python train.py --dataset="photos of plants, animals and fungi (iNaturalist)" --num_classes=181 --mlp_ratio=4 --depths=[3, 6, 6] --eps=1e-08 --adamw_weight_decay_other_params=0.05
Rows from block 5, named by matrix and row number. Each number is 500 + 50 x the weight over its row's rms, rounded and kept within 0 to 999. All counts start at 0. Numbers have three digits each. After the name is the row's rms in percent of the matrix's.
# pw2: token mixer project (model.blocks.5.mixer.pw2.weight, 192x384), inputs 0-95
pw2.6 096:508562433499524570495451622490557515491574589532440484477486480513447508466442528496506569548484544552547533477501490506409502505564427553485481503482494497511520571566523362487524476521467489519558571504432511459508510493488522563511504492494437471496561572517401552489472567518525416501
pw2.7 094:476600525452498453385549502465465449509462637463401445524429472467479497588512514523502532481539472428507494576466430531571572478642532594428574478589550527514480520609490579469507545478534446502481551515513469442477516463424450616511532469500531563529465448503558509534496377519502584478
pw2.8 100:570490571488462468463508562539500442496511456426541584421520490454520454567447520444501551488540569453453559473430496527533507497458496514513491441475457478479542500426509516518537486484627406499474499494516468523493546548459438546518592546469532519510331504556523487511453529597520491449
pw2.9 102:438409474494521560473474543480497501453500505462558490426453506481606534604493464437473425436597495492642523453516498536482447502530533559511453545491514550493494536575476428494557484518537439476404518521502471478516426526523476566452535520532555475503578559549509500556369536536477504583
pw2.10 093:464483502524499460488450452490509512527434580468493450480501507538433461414619560525569530572346503470639492519490498507548458497567509420468474551525498462530567530453463490536523516533439464506506487474457527570516543409518414516474412496507470440507473471498424472504494441414438466416
pw2.11 095:413554446477478503534535362549576579548594475534443569512513484496407420554537463513507501420401491498544443476505468497541469508451510460498520569536512514539624540529515461611506526485419592577556513413535505574497499436518488564487440473518444453496487458514399423505544458522621504532
pw2.12 105:519543473485453583509431490485533519488543558509560400499488509533525443604481489519517445551387517490389458494507470423460485523599518578486363477444511500550499422422557561642493511503642509412511496459507509438513561499502380406564503552551514606476469570423528523490568533440650486535
pw2.13 097:512501479502499576446470508494465467552437452521592514517498488504569483474415478404512535491490443524529443475480512516374481499531503548520564557501487425521508541530506472445618518484541333501449477509507461513502446493501522384501436442499554437466493500540512563498366518507330490470
pw2.14 097:492447511485470515420507498511546476439500517544484563438484515487499571466574460487535501478405529435466535482523495504648510480560502540488662382452511473513564536612500608522527504508557523515503479501523544498520489485507461514504410495537553427475478434421483488487687449449494476468
pw2.15 102:502423514535507450528580417544538477497532333469527514479452553503503503606491426513499450469548515428428428520514511490424502469508533405476456510543496615489532448406467406463509511470421427457508544547488442498511605509534479334571413450520466489515539491579437497503498512555419539493
pw2.16 098:486544450546542513461514556499550488543572517448438432504493477416511461551270519620492561505553489487569472459495504518557507470494495618458476520429513497516457493446529664342499517504505550520467525431449531544522541558513471583545505508449504491536501463488474473451601523532609485513
pw2.17 106:438528437450503421502490562468506482523428452531437546595455563612402448540546494428530512506467413470483535555505492491403473526511436417555583488542489490513553534560500440493494495484438387493495420529537546498539517480518489662551498482535481462456439575519535528529588424561565504490
pw2.18 101:423482484497518540512417525509466513501436359502453395440442530560373538518478432524502531496506460439303497513513540509588465552523457502475500544561548472486423442453495563481462506495378319467496482505488498461464494539502439539521473598477514541479545514552507524486579463541443491513
pw2.19 093:558549526449463521497501484508517526493548410483503588540549486470424499584548408439460477466650491529327486482514477511473543518452460439507553494559470654494609559476511407472561514518531498557515510483384481512472511498538515516450508526464462523476454475523513486476481443507568428571
pw2.20 095:396594491554566601482578483486501562495579388525472490531518490448507570441480472540516545475460513506427528559488445548416465520566536481476600481562520528483561492548570548486608501529396526494471491520388487458532427393549467386548478451555533445512502534505448509505519525461509533545
pw2.21 114:497545505533456443530464364514468503510502375472428493442484487474425568600543520539495486439479475444486602524519532488586506536485501524557497511445525439478347523556497577571483475493410479566525484482423494522468504476524411585547435446465514463504582539459393512491510476542383493527
pw2.22 103:446511480529478519477497475507506474493515496492433501505479505465542519664570484535497586581466561610466454538487526472565421505554488494518468547525523514543543480541482426495555499510517305525527508452599518506532533484519512628509605470540460528522530590472577520461609619552508512522
pw2.23 093:489536483518527504485530496544509425497450479459515456487502479564460586464576518466479436475455427483403523455523526449564506525548524447521434466539516490489436464524515557551521499549452516581479556448467561487544449463498448344482507540457593514498465463487495545528449537422582489553
pw2.24 100:527442484511455489506558513528469497500461673404564534481497495499639623575586493549509541567635564417412482525497525487496574551454560441506549459550588497497599572380498471546476469490559524600430546477496516521552590516496511468505433544517528478483576451573393590541526436498445506533
pw2.25 110:555417503492441544507556471500509505502560577488441537582540490394647447488457508541476510423594585440455506477501486531469529505542455530540434427406496533515538547483478493626508480476484544490511479470464473494489585422466457544491475436561485450506442492443481550451604464437426495507
pw2.26 094:538414520507545440381465434499494513466530458508516501493518475536510480502531534426500541560431520439485535477495487543488522503411533551498580524461486546500469491549461464528472478528428495468537524577508522523506592417544490541538485491470395489505552505470575493555416514508497489516
pw2.27 097:556458524485566495503552518496486476486466537557489512423539499467591362542504514458458555490481414513487535475492522451471492459382558473565480441497545563490442477479525501519547507502499417562567465517566472454508526464456388483460509538565517469538437395408546434526463489512585466489
pw2.28 091:527553505527458517453489383524512544520474586525507482430449468570414478508475532510529441589431374480510410542486506503483552515499479524449448523555520453480488531606477512506537493475587466507555507532506521465507480523515468566436543467549507458467507597484434511508492598414495567518
pw2.29 099:568465425563486475370470501519546543511517551510587406483542467484549488484442454570514588537455484502470536466520514476541499506518519448466535433532574514495487423600479584476433517490486492468441507591541494459461488528441552521437627527520551538463543472524627503491473508556454513442
pw2.30 099:417593541480525477511440440493496578490538396489474555573457482447537568451533517503531501520484474509465456482532426543459471503516464501511381501467520440508479462613488581491472500498583519540590519525510505481487549515451518363539571458493477618511421461559502538503477494470547591455
pw2.31 093:495470527500471547418519570561523518522500417506554489429483469500538519567446456475475443493383487439518537519506510462505468493596482564474589484482534580493493588513483468542594490517429427564498549517535444468495508502524517476430388430475439459447445428478427478498501495488405466476
pw2.32 093:537387475531474488420519518452462502420465542446495506479439538485553488603413514402488578558474478536455449484492473518511475504523466568514447547390484520518430477440566472517537523476561380416528528423471550487505526466484563442508403446561512519507414472464453475436550441462566536551
pw2.33 106:534453539486493476564563589440502495483454592507373541408540450456463567493562545532456473472545550459502502521528494444462526486456447515478500472536500492560514513447497548617457520480546552501460482544496474432436591466473525472494415515589466490474496455418556515448509498477541517523
pw2.34 103:495494418554513495541446474506490540540509498471493454406555518384443572613581529481499487475586415485471523443509531512389466526506509529431558518545543609514437530447424467525429514517624591507505461555490477529486511543487434488562497514521488467484554547555594565531487575508521432527
pw2.35 117:490420521510457533421489511492497509497329434500422556569502516515508487448416501485510590446441493493408525445470478510499490493533495533498479532479481506456575596490550523560458472504527554507484485488491471528533394456501542665461614546442586467456380524525514528498553506484653457434
pw2.36 103:468540483509500473505473506497518564502490480513587554412511539572584577491646467527517490526612549560440517514527510553455486508530483509462372476465488493503550396505517598385554497484503439503486524492460472513496498479536577506494475553443508537515532551515418511445531527413413491532
pw2.37 106:578455499557445539544481507466507486441423430531504446552599504535566442438509476444535492490457539471456472517518534445545472469525486570509573495510544650489502530547550476635573491516435617514558490452434468473531519468595596373387547573493528488506564419479593478507522552509624538482
pw2.38 108:546577495494523454563518467517504477511526464498375509605405529470314415485516482488510503445470451504371447472475501480414514514557478512547588496479508533474494416453509434346462504487394467551543478512544484523498537464563463445540622472472479528520423460449564515504542607535648466488
pw2.39 103:519625531446594524581523552541507520532453452521400503538460521555478503487412564437503502453591497455487569479509465469338484543524473455495572531506471549487480549545505444389417502490483519546541475553548528474505544469533491478540644508511490550514521466496582465473501481546507439566
pw2.40 102:371403487531472548411454447485558447514558411478550452470484476417540454513466460468458554534402513522498476444496494547669489499554462454502647505566526534512451490430460422574581498481349436548425499508466436521498433526491463669441495535476487470474454557567487505546590456527544500554
pw2.41 103:554507509565472493464487447550478529540478483519548434448422467562424484427455526481479526511429505511507535543495538514508492491402499418473509528531482462500441479632501597390512496481477429517481529473566453531556468543530525499492513448515489459416544404495465494520458446451425539431
pw2.42 094:492568450476526507506569576489485488561505541591597454559520499390495485499550473396492528509505521470528474516499458490430496493579474525477450480509586521496474582451524560499509523497537565518435480441453470459536452526509488546400564516563487563556459545518446459443500439511515422473
pw2.43 102:506454466538517519524495353510497464538507531500579466570489542513415540496533437530457521524589505497517506493458500459547594524501509566505553533553541471528473563371461558463498497481488578499519535563527573529440575554522460438483528445419483499472476493466513437451504500565507478568
pw2.44 102:566592510466503484407468515518464532487520553501453411435480516519439430526507519449516586583508507426578489548474503456595503492557539527545512501492498517491568544513462491497523466527539549520494476478456530530519487497454536502506592510454456500480400531470493523518550482459401560510
pw2.45 100:555580529485499569462473427499559529514478532503607482379491500503576518442490494561503530477460487493364547519530453530481539483552470441476473497519498507477488578475510379456408517504542597535516449452454498445497390462483529447477480518526451451515426474512441458450480596511471446460
pw2.46 106:579438539441551520479489559543528506496436487524559501564497521600384518502431461441494594538447543492507506516488512492550510515463479561514440524482461349522455467539514543591482516488502485513452465545622528513542532558535472502513552469519488514486529542418584499458390512474542525631
pw2.47 100:412569444511461524488523563484530454475522494481485560554532493427597522435477519551471557533473532516439442500486534549523514502456526561529475468441566595483518543361471535527502490491592484504467543486506544531496492379479465437507464548537487425519479463424465495443534452445457491561
pw2.48 103:470537470488527554564533481473538521527550453492617482449524457509512502502558521466534498496592474517472524462477488462520523481486504521546447549517482530475514557581536466476438503486575424484525536494507482430526382514471536395427575458509532560563506660555563478499346500564459559492
pw2.49 091:455499517479508530545519612499527506470455593573509540503551468498507533584506516417503523470612445528417552546495524527529465485561518515488539483530454443474574545452518543609465481543429508469497492514542543485519464500494573548530535491527455572545366493529476514520531479518499501576
pw2.50 090:397529528495437413494475618496445491457521520496632555610538503489604468576558444530471567370556507497438478482466496546429498529509495467473535576377495502489556497510489515456412498470454373542434525543556533484497466457506542589521498481468505535496511520429544496559557474410518578505
pw2.51 096:490477502529510489528488460477517500495516544545530508452548488561467500539527509529485466500587499521471509511496553491402537458420522421484518551484463425518448466581493530510637498473565497423520509533519490468452499496495492480502352505548493504503691412495517531521486541556376554520
pw2.52 103:607469539479531499474511589541490534536521439452532571481505483568535524605501530576531528528520479493342516513500461520388500510423492582472527565427512513506538563619462497365502538509583497460506516481457460464481482514506423482476471493504428480550523566520467508487510548524524484546
pw2.53 097:588494486464490444548593551506477485556541507495553481374536456425385547389514538500501439439505390534540553485465489507362494499519476563542514540605536487525552450423501568490483519532572489468533483479529484459520380473487478356543492518516475521569480392578415532517550651493532460496
pw2.54 106:720530478567531511486497484484511457443418432519629599492467488539544516514448446546474496464517477468545465483509499576416501477489469570486483562500472468493461437446535445581596490496515505464450554532493464504511543464531524623587437535514529469496539497522460531494501457435421594507
pw2.55 101:464540488543492544565438443589512478542411448561566447525505509487509449423493503363484575459378514572371498524512451458606449516406534559523474478515560494444544573507459553486486495497501618542515544463416522548541439495515432583522561564502491525433483399490553441509417517492498461464
pw2.56 109:547388525495516485523490490523494565468536349409487578454511523465514562624521487402434508515502453561489493469475547513585443493551501582462376394512511562477551462404436499507522489570392495559449501530524426476553478512479512450490507468416491486500444501459514504546509491538521530463
pw2.57 103:558529490474500434472569466493541443508529562475528510429482514522578459531465492517514493473566513490443565525508502459495436486600487499455512453410493592482451516467545419474476462478576479512521468430442521495494500506492475496542510486526550482543510450519498484489605436509571484505
pw2.58 105:496553507451577443469434609538483555452548605512551514568549535529522491470599523409543473475475529440538459502499459509396524489549463396474392477541509472502448472594480507611437499502511625516463450483560460549486544476452423445442570494475416504479508398472533505464552547484442564553
pw2.59 093:448480512520483582540545512482491506492479552489441525479531471571457563411562516496462604545521581534588432498505551489474529529534467448512485491526514572543564583454486472588408505522362575530482530511488456515462445531551494438520470577484543485515468555481493518460578558493408503526
pw2.60 099:512518434450498570494425529547486569497419552496558442467521520584385433455533500431494456509591475477599513509495506510385529521421478388491422521566481442498480550458498460551481488488493471522489548564563513499486437457561484599474636501496464542525531638516583495470475566509416420551
pw2.61 106:473527547509488465583589421480561452482592517512515531456529532413513452359398520458493463521555469525476565531489537517520459498521525475548447547490496613521564402470520579355493516521509484505528481431437443504517494526481532448541495504464503588494486452437513580552488529506552416564
pw2.62 098:556523569513515493402500455553503480504543491510411392405497482394439487530508512441473544477505545486542516514478486510529545469403470424547514420545513545523519466548499589574575482475420534490520513521432485505502460492554452455525485523477458503429426552570533467466338397602372515491
pw2.63 100:557397501527500499508491435501489546486414444500511385513455493498516544599521526580506607494436458456575459552502522491442524489503482399463542511529485430485377511437425551474471522486525453481411487570452464443502461542468501542598565502528525543486409433637453496468523439488574494455
pw2.64 102:403541453519494484530454581498552457475431404592449574582463526419494520462462542614483532495590540552509515540500537507463510505462486486521511521529500518502566450514580578456394502512468506524494491486478475518513434493499483598699492514578506497486580526560476485531492476529600464476
pw2.65 098:447470456459480534424542498517479477466514612530524383477473540598492455319496508386495544435490485583446488530479468548526490490447512496562543492495487536532493545470531636502563480476651624446545510559531552507541482522456485455456542486442486420516420594493554549514496473465433548488
pw2.66 091:445533521408512528521491509512498492514446588393471514512512527578391507512537470573477368558561577485473541428497506473463460564590480489440560458489605487471584515411460409501468525491460445500519549509534494483481526529406556353493422467483475426507536463514524553521488483530502463533
pw2.67 105:419521489510496489483469502548537460445547456479494476460498468549415520473453490628530578572486467478524511493520506542565590471538449473510564486567464452498467500476467464462455487502397552461525474561458455494516568476601456648531529505479507490472507459540524494508442485605479471447
pw2.68 092:698528455463437569445445548525515570532442584508561479492560525569574570506391493432492520504565544578630520497536493461480460524332497438491406518554553470533514575475509503437498474493494629521525497470530569535498474529505538401561488557620452499507595553521549544532437550544491516465
pw2.69 104:499514523491500505492472476459445559539553470518562606562538476498481534497563583519539550510401524496538489485478487531498554501601513501436599490421533514498538604445502562483524493496540489482486486533478526491466475500519520458493464486454518480499623558490519533536468498487405541365
pw2.70 091:472450472493497450460483477520560431438479528571396434466480524450539491494609502595526486489466501583562489487478508474533559479487495451523494530562417612522443437463573479543527474501532403513514456537466480525506512523479541388509572447576571511527484434538394507451539401534563492478
pw2.71 088:521546563463576513533520427483467522575573450564604530588547495508597450656505528450521547497515479487596547542498481468403510504608501515485596495337533479471478454470402502515533485486477588540508544514459466533483501508570582558499419500518479492467578559480466495531582524486624533501
pw2.72 105:593564570492536525548432390495465480424411491501563511604530553473652401448479476426527543492497578503460475475538453542631500507484503488523472466475499502498461515510500584517404484506343551449504506549563445459507429471522483600432484602578474500480458522491534511512524574542490476525
pw2.73 098:437459503511458520539502589495441514546515432492523532623502499487518507446504497455473494489609630618568464443493492447502501493625501397505503447481527417487492566470488553459490513506576479455510494540419565474479495488441481507587564506541539549557480550522586519520517465515481515537
pw2.74 101:360469459507508529491485512499529538494537446443380512354393418492523572498490485596523552435444537469555530529537511480476454510504496489498531507504538493519492441543499524450512482476400461475505550525489551452487509457552460511476465493456522534531579534504544536509473548512477546442
pw2.75 100:520506438517524481480493507508492532473385530534497449482448475536551567559532525409508542478480502504626509440490510562498446486499546576489443489477527436491500485580457583568487477479473534481502476488472452560542485504537393505474589500495519412472634438436438510480486523461453498493
pw2.76 095:465579504498468467500478592460499441481414577516388493524445496452480550528494490515538518552566503547590474525512468526675480515453491484524352530488539578486522448565491484448514517515522570498482485479499468488507478533454481530518500452501491535524437588494364580478445592545356483433
pw2.77 100:566379476478536488460472513494453523512418471519594602459469510548502544503529499513488517495489594456608431508466455481518428482573513528499495542560445498528477413470467391575525495456490382500524473552586473487519497497508505600485519424544443475493555522430525522488602570513530527478
pw2.78 104:475501433452466506523465501490483571470575535500478460371556464503631537462615474567512556501415589467472515537499507477566493433529441491515536437452546508533500446565469485500580488483455454480445488483593501525516554495579587545475494530493484456484414462531475545522578532494528495493
pw2.79 096:475496423472456534470507478524511488500536474508539527514497499475420462518494514490497562469505498469528481493491532522369515507526559455511446449513536485468477504569538613598522514474544585492465455472490478497456405532475478548400523476508548446505510525572523460562449447515524520530
pw2.80 106:562440431464498530532554494508489517579516384532415482528596513527457419516454512504501455621494427515399481567499498497595487483419501519461458515475560479527577617456472423458448510532500525480517497474521494463503482419436425516520499488522468556532393461522484518468437558461445559535
pw2.81 091:365533482510543493482531388495549469458450416498590468444408515622472482465500490444496484521528578546444541495515491475458554523508490399520618528697511438493468514502482474560506523472563477539453484502522494450523461451537449500459534517487536540562549528575434515490424596495502455566
pw2.82 106:492530554584480474532478651476517379474536478457456431530515508475493534515457514498544579439459609469535584483478535549444531485482475451504536503522439444491477486350525485557460505452556410486483434547461545466510473526451458414511438522470490450501412576535544496442568400569474529425
pw2.83 092:463378464490421506436492353479502512509575537642555511434499586489448547516289547464547470460477500486621528480511478449483568518521484442524530456542588443479571582489524529502552539499571641511519530483438464548444439565528582471554497499448450501444474450430488528496439515499580480485
pw2.84 106:525417521555538563511483461514454481469468563521531559614468499563437514384392531467491464503427518529491551518502542536562549519396489481526397502648516478465405508444457418598431504510437485492527452542506503516498491498474584487444509471531495523481450461558540482546559462527563526476
pw2.85 098:482564428525497435434481473486527468451453569501424510603477529471494483494403488516492542586559541622562494516512526504483485504455498284545468486583535506470618572519490491488444490488519396438480515514487478508479452483525523487461513528500523460498574453558535470502543510500433523440
pw2.86 107:459586506484483524497489529463561522466485469523549450601502451513526583473476449549468445496486511468474513496522503428547503456454544499544555507473498569508497379571525509435428497491506486568487480575530531385481413528498507446387445412562542589515435525495414509455413516500520474577
pw2.87 100:438472409563525435483477526463489507518525322506537481490581522606466475502601452434493403526458490574622415494471490447513505495517506463483477532502483482498498480526496589485467518476452505516525491460504431420567516457507448388492595497507502513509491546524501456466347478510399589465
pw2.88 103:572412538515485429466504636454517484508543635477485463495511525515450528527509437447503392497511500505575414506527531513543532497492510485500554496518459505467481433402494502532492494488571541549484491472470443539504516522519547684575575490482462494501532479487522593522457614508495532437
pw2.89 098:514541451487543513397451513526486504500504617511568480476471469526540550511564561533541416557381434515597486533503486517560494490472505356545574549536510582489509534602494496542547493505570456533506496560405498513507461405492488482504464436500457501472565441545555447528466505434560460434
pw2.90 104:398498492461501483462558560480488437493445676536488496445499470554464442431447496483483546591588502482556514428509514513522593490557531457494550500720468443553537528452469511457545506498593410455503516548557499491529546486457566543529490492492508496440498492514480481496551513567446466528
pw2.91 101:474516382545566474416425604465460554492412526465438503512542458505494532571411558521537419518404579545568504464523539466417510525565522541568462470425467527506420414514496452572594471515605532548485534503438570501475389523495502551552445501504519463526575544572508573463409470533485493480
pw2.92 105:571548484468475481585503464447455470520508442530516536507515514492595475433502509466533510457551493523612532450459439400485463519570487452526653484455537604537569576361539525448385511520474542499542519451559517501529470481508430430544619524496554556532514588444412474489485517544586431547
pw2.93 103:503405474497568467608542499521506466502517509577521547596474535582562410471505457506478501484371482465604496539505509479373467493494532416489346503416510471502548432574463500540557501458394552578487521544503545518501557485492525598462456474506473489492543465505518473525536438501539504511
pw2.94 109:631468487512557510530531539514491532477550439462384530614565506541508511592540511505479508498536512583465528447503497479519432490483493601523358453439552599486482450514522452534596496525442384504579498428538496504477452487478547428503599472493512486521559487468523533511460495457539406455
pw2.95 097:562482475517521488461517588497501467501469613436469462455421473526517509497467481441450470571471492436475572491521472497476517508448526586498529552532553539524453542560483494507542513527385548502522530501439453564488495457461496438477543421460479405523575551402438529465526528511407473422
pw2.96 098:469476536400449489501477523449522469487554569452548396454600524453421442561446496424472394418523535565559518518486450516429429540462530547477475525467471565527483486520517497652510498458480573471498498438512512435551457517477554451589530436563540485547465507499468500514440522480634499538
pw2.97 092:480526420496539472460559581480509468549498426530540539460532525502430503527450524461505633425590492452517452536500510498443526437594502429485588475478498480478400613434487408466461508452668510461449513486571423488469434454516476530379509490482497487467462497552497562476546516667539517516
pw2.98 113:483476453513466525489498549515545482478367501487463548513480456562585509481437442509488439476480544493437453505523526488565589479522525492511550588575576535498446501439498530574612518509537593466567470553482525436516538539492515352466504515621468515489518412525487439427526480467369540544
pw2.99 098:516572461539533525530507579496508527453447521497430625469531481536377433509568462374412464431533438561535517570544526516488481498503501496521620496512548439501564593536478578497429483490549489517504494512588464452515468480486365491517555510452524549548454477538468508568547480498416553566
pw2.100 102:552569540402528569544555372484501470492499364510470532569532524491462487429538445564482429450430476483475460542504556471475526524519519666520517456491508481489534526383587509464597483496419581455469505484506492496500518591495532412525479449573498478470667413479370458473530492495329534468
pw2.101 093:631487421484438461511463508520489503488496489458535415551528509568548512560531421565474392516521514481504518487459487520515496523502483528461462481538506428502523441543524473451601534485450456430464521453514573532430570469474490393472471521427497470546613506454529502485480476426514471521
pw2.102 093:468509465530557605560469517461489547535493475500449526515514512536597501482515533491528550426419452526523481441501431531435491517443477494507499473424515511514445503681466469439495475482502449538537530538602546432437506476468487545478533515508474521524594561447467476536493585506505492440
pw2.103 095:531487590527514524550525503532456485530346445457440579561535508547578524520505489516466577538542465479489552503513459506442509494470451550525395457424396546512560474579475519532528491518504570497490513477470531448520410424501566538522579564551553523466412576519479473514502521442456531546
pw2.104 094:575487483506503515444472353510515500545478411505547392540562506414410621530600537535501500524470464556467459511496457506574551480465539549459439458656444490499508452544490498498560463498434454481447557521516521504436493644447506441512466506475504540496512547490499483533507526518499421530
pw2.105 110:491512518459508552508512369486493544510523511560446498468592533381678602429478455489495502575481549482500508469508519499484504466490552521485396457494506552524434574375542571558430477506436562459492504489408511594520565461501517520526445543541505546516393582468492541475416671537568432519
pw2.106 101:495438515563513503476473497520467490523467511494583408455506532486509448451372520547495429421483485422549471496499531532548472504395496517498482471498501503513547379472432420472404484517512479472541486447582527473481474497520408550463517513484425495456471438478512476470429666546541499502
pw2.107 094:506477447484555461489445526523555563488550506480626477581513559488452591539423493536487555461455478559622489473462485506452483504591517466512481467499445408456488528488509564475429536505619439429487508510472490533464429613497548512479544472494473530479568585575498537554525555495553465454
pw2.108 095:474473463569525515494537385488491514543508478573491473522566530563442450474514553486496498435523413392435503493498489485295480490554504503520510485516496538469496336606570450534510486498369338506509486452536450483453501575527419484573509486575476440461567503469566479523515474527500470584
pw2.109 092:438532466450499488497515489494473448479414602420411469523431489545499470516601509445534499550500359548499524493520503526524463505538498498547501525363560481471591541462543527533448472494447585512494540444512458474527473503515538580566512468457551487524531541608454532516560463395448442398
pw2.110 101:519446501508521405625478503508541459458460386496532536496481492494504481439446489498467403463516400407565413488500462495462498514443482488449602499516521454547531450474499521514471508473442491521493459456430479495503523500486485607682351505450498448442606495514463466486442469491501474412
pw2.111 106:494487499471455522510542371467562523512567429451522481436452491468446460437401514538509504476470453445456490524497459522469523495553487544458542527487533473490470546480511459521426551484461496523490484466508459466498489525515458405497394515471461472503449518469465514472519484516423501459
pw2.112 103:587448469523467449515474544484514506488454620484520488418493527529357477518620467487496482443442574414496489539513519547529511512451480522506568454534566448526534526392544509567590510481610456504490467460544479489571500458417424567488579386462546454518478506545539486452607390466422518524
pw2.113 105:527556530534447475493490477498585492443471499472520526459465437526492486559440441586480527469564523484453486488531521528660463501491538565508577490474531576501475430511486382431492504517479380542475497549550500468504514456523490513591537560540552475473489450499418464498483365528432533549
pw2.114 103:366537480566483457469472523539454504473364505496444448576515539580515449434486522442524460503604539497519540514470479520537454501444506524554451479618507522508569514514551433426505495518577540510534450531524458514586437493466515558442474512532478460514529459501447585577523504494447447487
pw2.115 107:493440532499499471553515503507486452467515419551449530470597498414550629474516495510509422422522544507616529522496504525587465489371512569532493488444498540499553592556517598526439489466595557573474484479521502487566497531467545523669538516505513462505554496477556474472483577499437497440
pw2.116 107:303620478520503511465519472526493489482508407560508530450525475569370564561535503451475491454469532557556485478536497506417451516412521568508508541641464486461531476402503412447550490473522441547481509542509492483517510423501530499510522544473427485522514610540487515475384491502447467560
pw2.117 100:467515419535437476463495555493473476516457406528546520590399515331329514576557495558532510552466518541394491530487501473404495491653489552480550467540437470512465498562455581429538496515595446524467495572495459538518514497458514519429524377454471459500555536463526500482474506542425474519
pw2.118 095:508561492495589472480581591504485497522648536514575448543490539486479522554430518498487558499544506505533503522527499453406542505548552437477433513360618523528506403456520614436470501509577462481541533530489521517442541497486585393567439413510433473485590509513409549528639543461500520504
pw2.119 098:439520547492500477493534469534420444513502504449500451453452507470509544512610502439515435444421585515470493502451468433525538519509536501503553470543475286472491349487556451539577495521524440536484511448618558511511504452533594397488425531460499523535435523504458545485505425526426470491
pw2.120 096:496604447576518547534496600445451503518546394472441446525544519515440475489564525478511394514481575493499514478476478467594387507523539427507593414499509430470473417535472527463417494486574540502429546468429518436541496571448470474404537549506483582519543579511463557504410521538428462520
pw2.121 101:405507589485460402389524578506472413516485546484401425400561433372552418628498539531517531445598523533468450547492554490542480492519478446488486524483537389523440496514537539573477516465620493494524541487539499504502596463457457566549492544527526508477528423486436488475569519409575513493
pw2.122 096:472441458497440486532442547476507542476531431466443462527388512458528545440466489509545489509414540526439544459522511453491506492513492469569575446423498421471526444606495505465419472493468486472460486505453468403482452421453425378580539501493496527540562388444495516472637607505464392516
pw2.123 098:513529578528491523479508494492589454514397501496537428467383450471586480285527456485480401458533521499538422518508491602555544504540488567453485544446551520462436595507463591501511489462522614506394528527418474505526495494482493517564507449494477494519433552525533469481539510476376554487
pw2.124 086:498435554493517468452499432501506500496485386455469653452552498626453512480449518551490438518467438489592498506526510471561559497603473487518587539593466483533484576422453493541572513466421408409512560525467445488449599462506531642534435457463601484535456446528479514546546416481468478538
pw2.125 098:448397493440566517519473458545545520504477568551451557554511485440588498415436546549512395512537510529477472517510544526389496473456474494534447449579501596477558466377467504450463507476537532487595509512490489588404523451508539541461529578444468471536440502431557480514539567475623501487
pw2.126 101:601453505525496501549428559532541518493516504517519613528487510459505645486506502557509467543490520521499495484511550521579550487515535456471507403613498482493388528355453593432457515492591385545430523498527433497535500517527467616377560453495492520513496591522582429467442514407428497601
pw2.127 093:490579512475576486475506405472505488450407656512431499451514526460370550368490514519457441542466496544532497548485494465503578463541492429488529525536487520477515438557498520630582486463570651555475493537514449468493411561462468600530532375492530434465579456534493492572523488511506563531
pw2.128 102:481524522586497556498549343447516518466527444487527546497461450470650543512594507541496437509305407521581540475513487566499448489524509482430533560596535503505557558398553484340471479473517426462480461485400533444457476550530475514490500477496501514538491546519534491489519527485432533525
pw2.129 096:531502424433543545471469553559514473492568488480510508593506496458299535494446543517502547506573551573577527520516472436471461470546471515464524466522531431511565576567512521500506513504517532497550441492529485492522493525499509358508544535535429462497469522462494499429432459478534471453
pw2.130 112:447552477474543527528426541496510487518502480544441458558516485459490511395361450514498460464430492568560477477493576536488463496446532523459587529587470521567530530354502535386488501491495491534480517485477462567486490511533477447552470523477469478495502511486497511533450574490526466514
pw2.131 100:548515498519496498439520514514520498478406531535478431534472504571617558589591512469495479574541532411507475579542566478511556529502478488526565519579539513487545541389488580584487502481486492408482471513469518536526589449513503479507534567510519576519593539439508436529443471567406434410
pw2.132 100:472536488481553499435521490483499491493487577513580400591499516470527509544402521584512515569511549495449491509518515433403477514519512550501636515508466512506541383441515593562524478489519574532461492419504562545496422517550585450428528481523567436497577352550452486529638517504560465439
pw2.133 099:443514557467503530531500422487524541505477455516476557585578471516609496407644474540487506512596517393582549550516527479499508490438511449473484450479518514511471524517454549586508507523566559471480484475423488529519507514495482486442518463444493524477458384502486553532505494476585462438
pw2.134 102:409541494503486509490543521555470444499493504505404515520544491496507505586424556536487456555493417611479467496495541572476488492472483401463491474507495543469445482323459618514433509494545544460551584533407521486479451603487422529566554584540543543593496573477486575495409527549395560550
pw2.135 106:447487525521474571431479544474484510520513639512479439544416498455452477442359559381520516526423438510619454537497488467455511490444512488475578463393488460534565515454542420492535514509520580398483558484420490497430451568498492449476445514564504540498507518504540540522430514475401498531
pw2.136 091:517479539474479538530507513456508468477453488514440417422453504550556508364529517463509536442604481498485493454518550504565475501460461564474420529500531507509484393438528513525541492533569508529541551514543510633450529464463495481516468439480445466516452529483483548508487522469533511493
pw2.137 096:518561518476507489497478598489478522563545469504424528391466507482423546496547523422528451547555505468571489459492497507639536478469479487444469490509497515518462512560479544643436536513458449518521525522450446522507504414587476463510489537497550449489546497473605442469329521534410470423
pw2.138 100:609461380535497546584539507533460461543469562458531517477606500507401539511576545454463496538502571504550476445496458492542498489509495515565422496549516582531428569598538517443545508517532509517549462471438530523485590508499468537480547473507475391512571503441501538491458509513391498449
pw2.139 100:485469517482481534548547587480468530543595420529522525507517441471482485579403509403471544562511437517625463466468469461435491476644473476414613511436535445489501480502482450476477495509514564501499540432479465461456515550520523372507589554500488573487519564497508562530497597448635507465
pw2.140 102:416474535488510515541549478467519452452479407454598556654486518479498462565468470426524550541545444389587533439547525475536489519409494592501488414546474478530480481416508588515510482500480453523456506529551499492504510476581466617405442504521524471454346507498531483543477481497489491464
pw2.141 102:406485512493475520474459637520517520507390585498358516429493526467456453433452481460530490461459558508519492468480433474485506510472481526521567567445498445526568554664498484498603461533643461519448497500495458555533532409570481486524543490471523443467557585472491515489488498488495564453
pw2.142 104:509522609489474502487533399507523479470587521471485457450513502548568523588572491519497412529471378480519497528509486511459505510510534458507552529538522565511432632533538492518547497490487552470530496511572531443511484508505481385325556449595495496562534376468449458491530575557463590549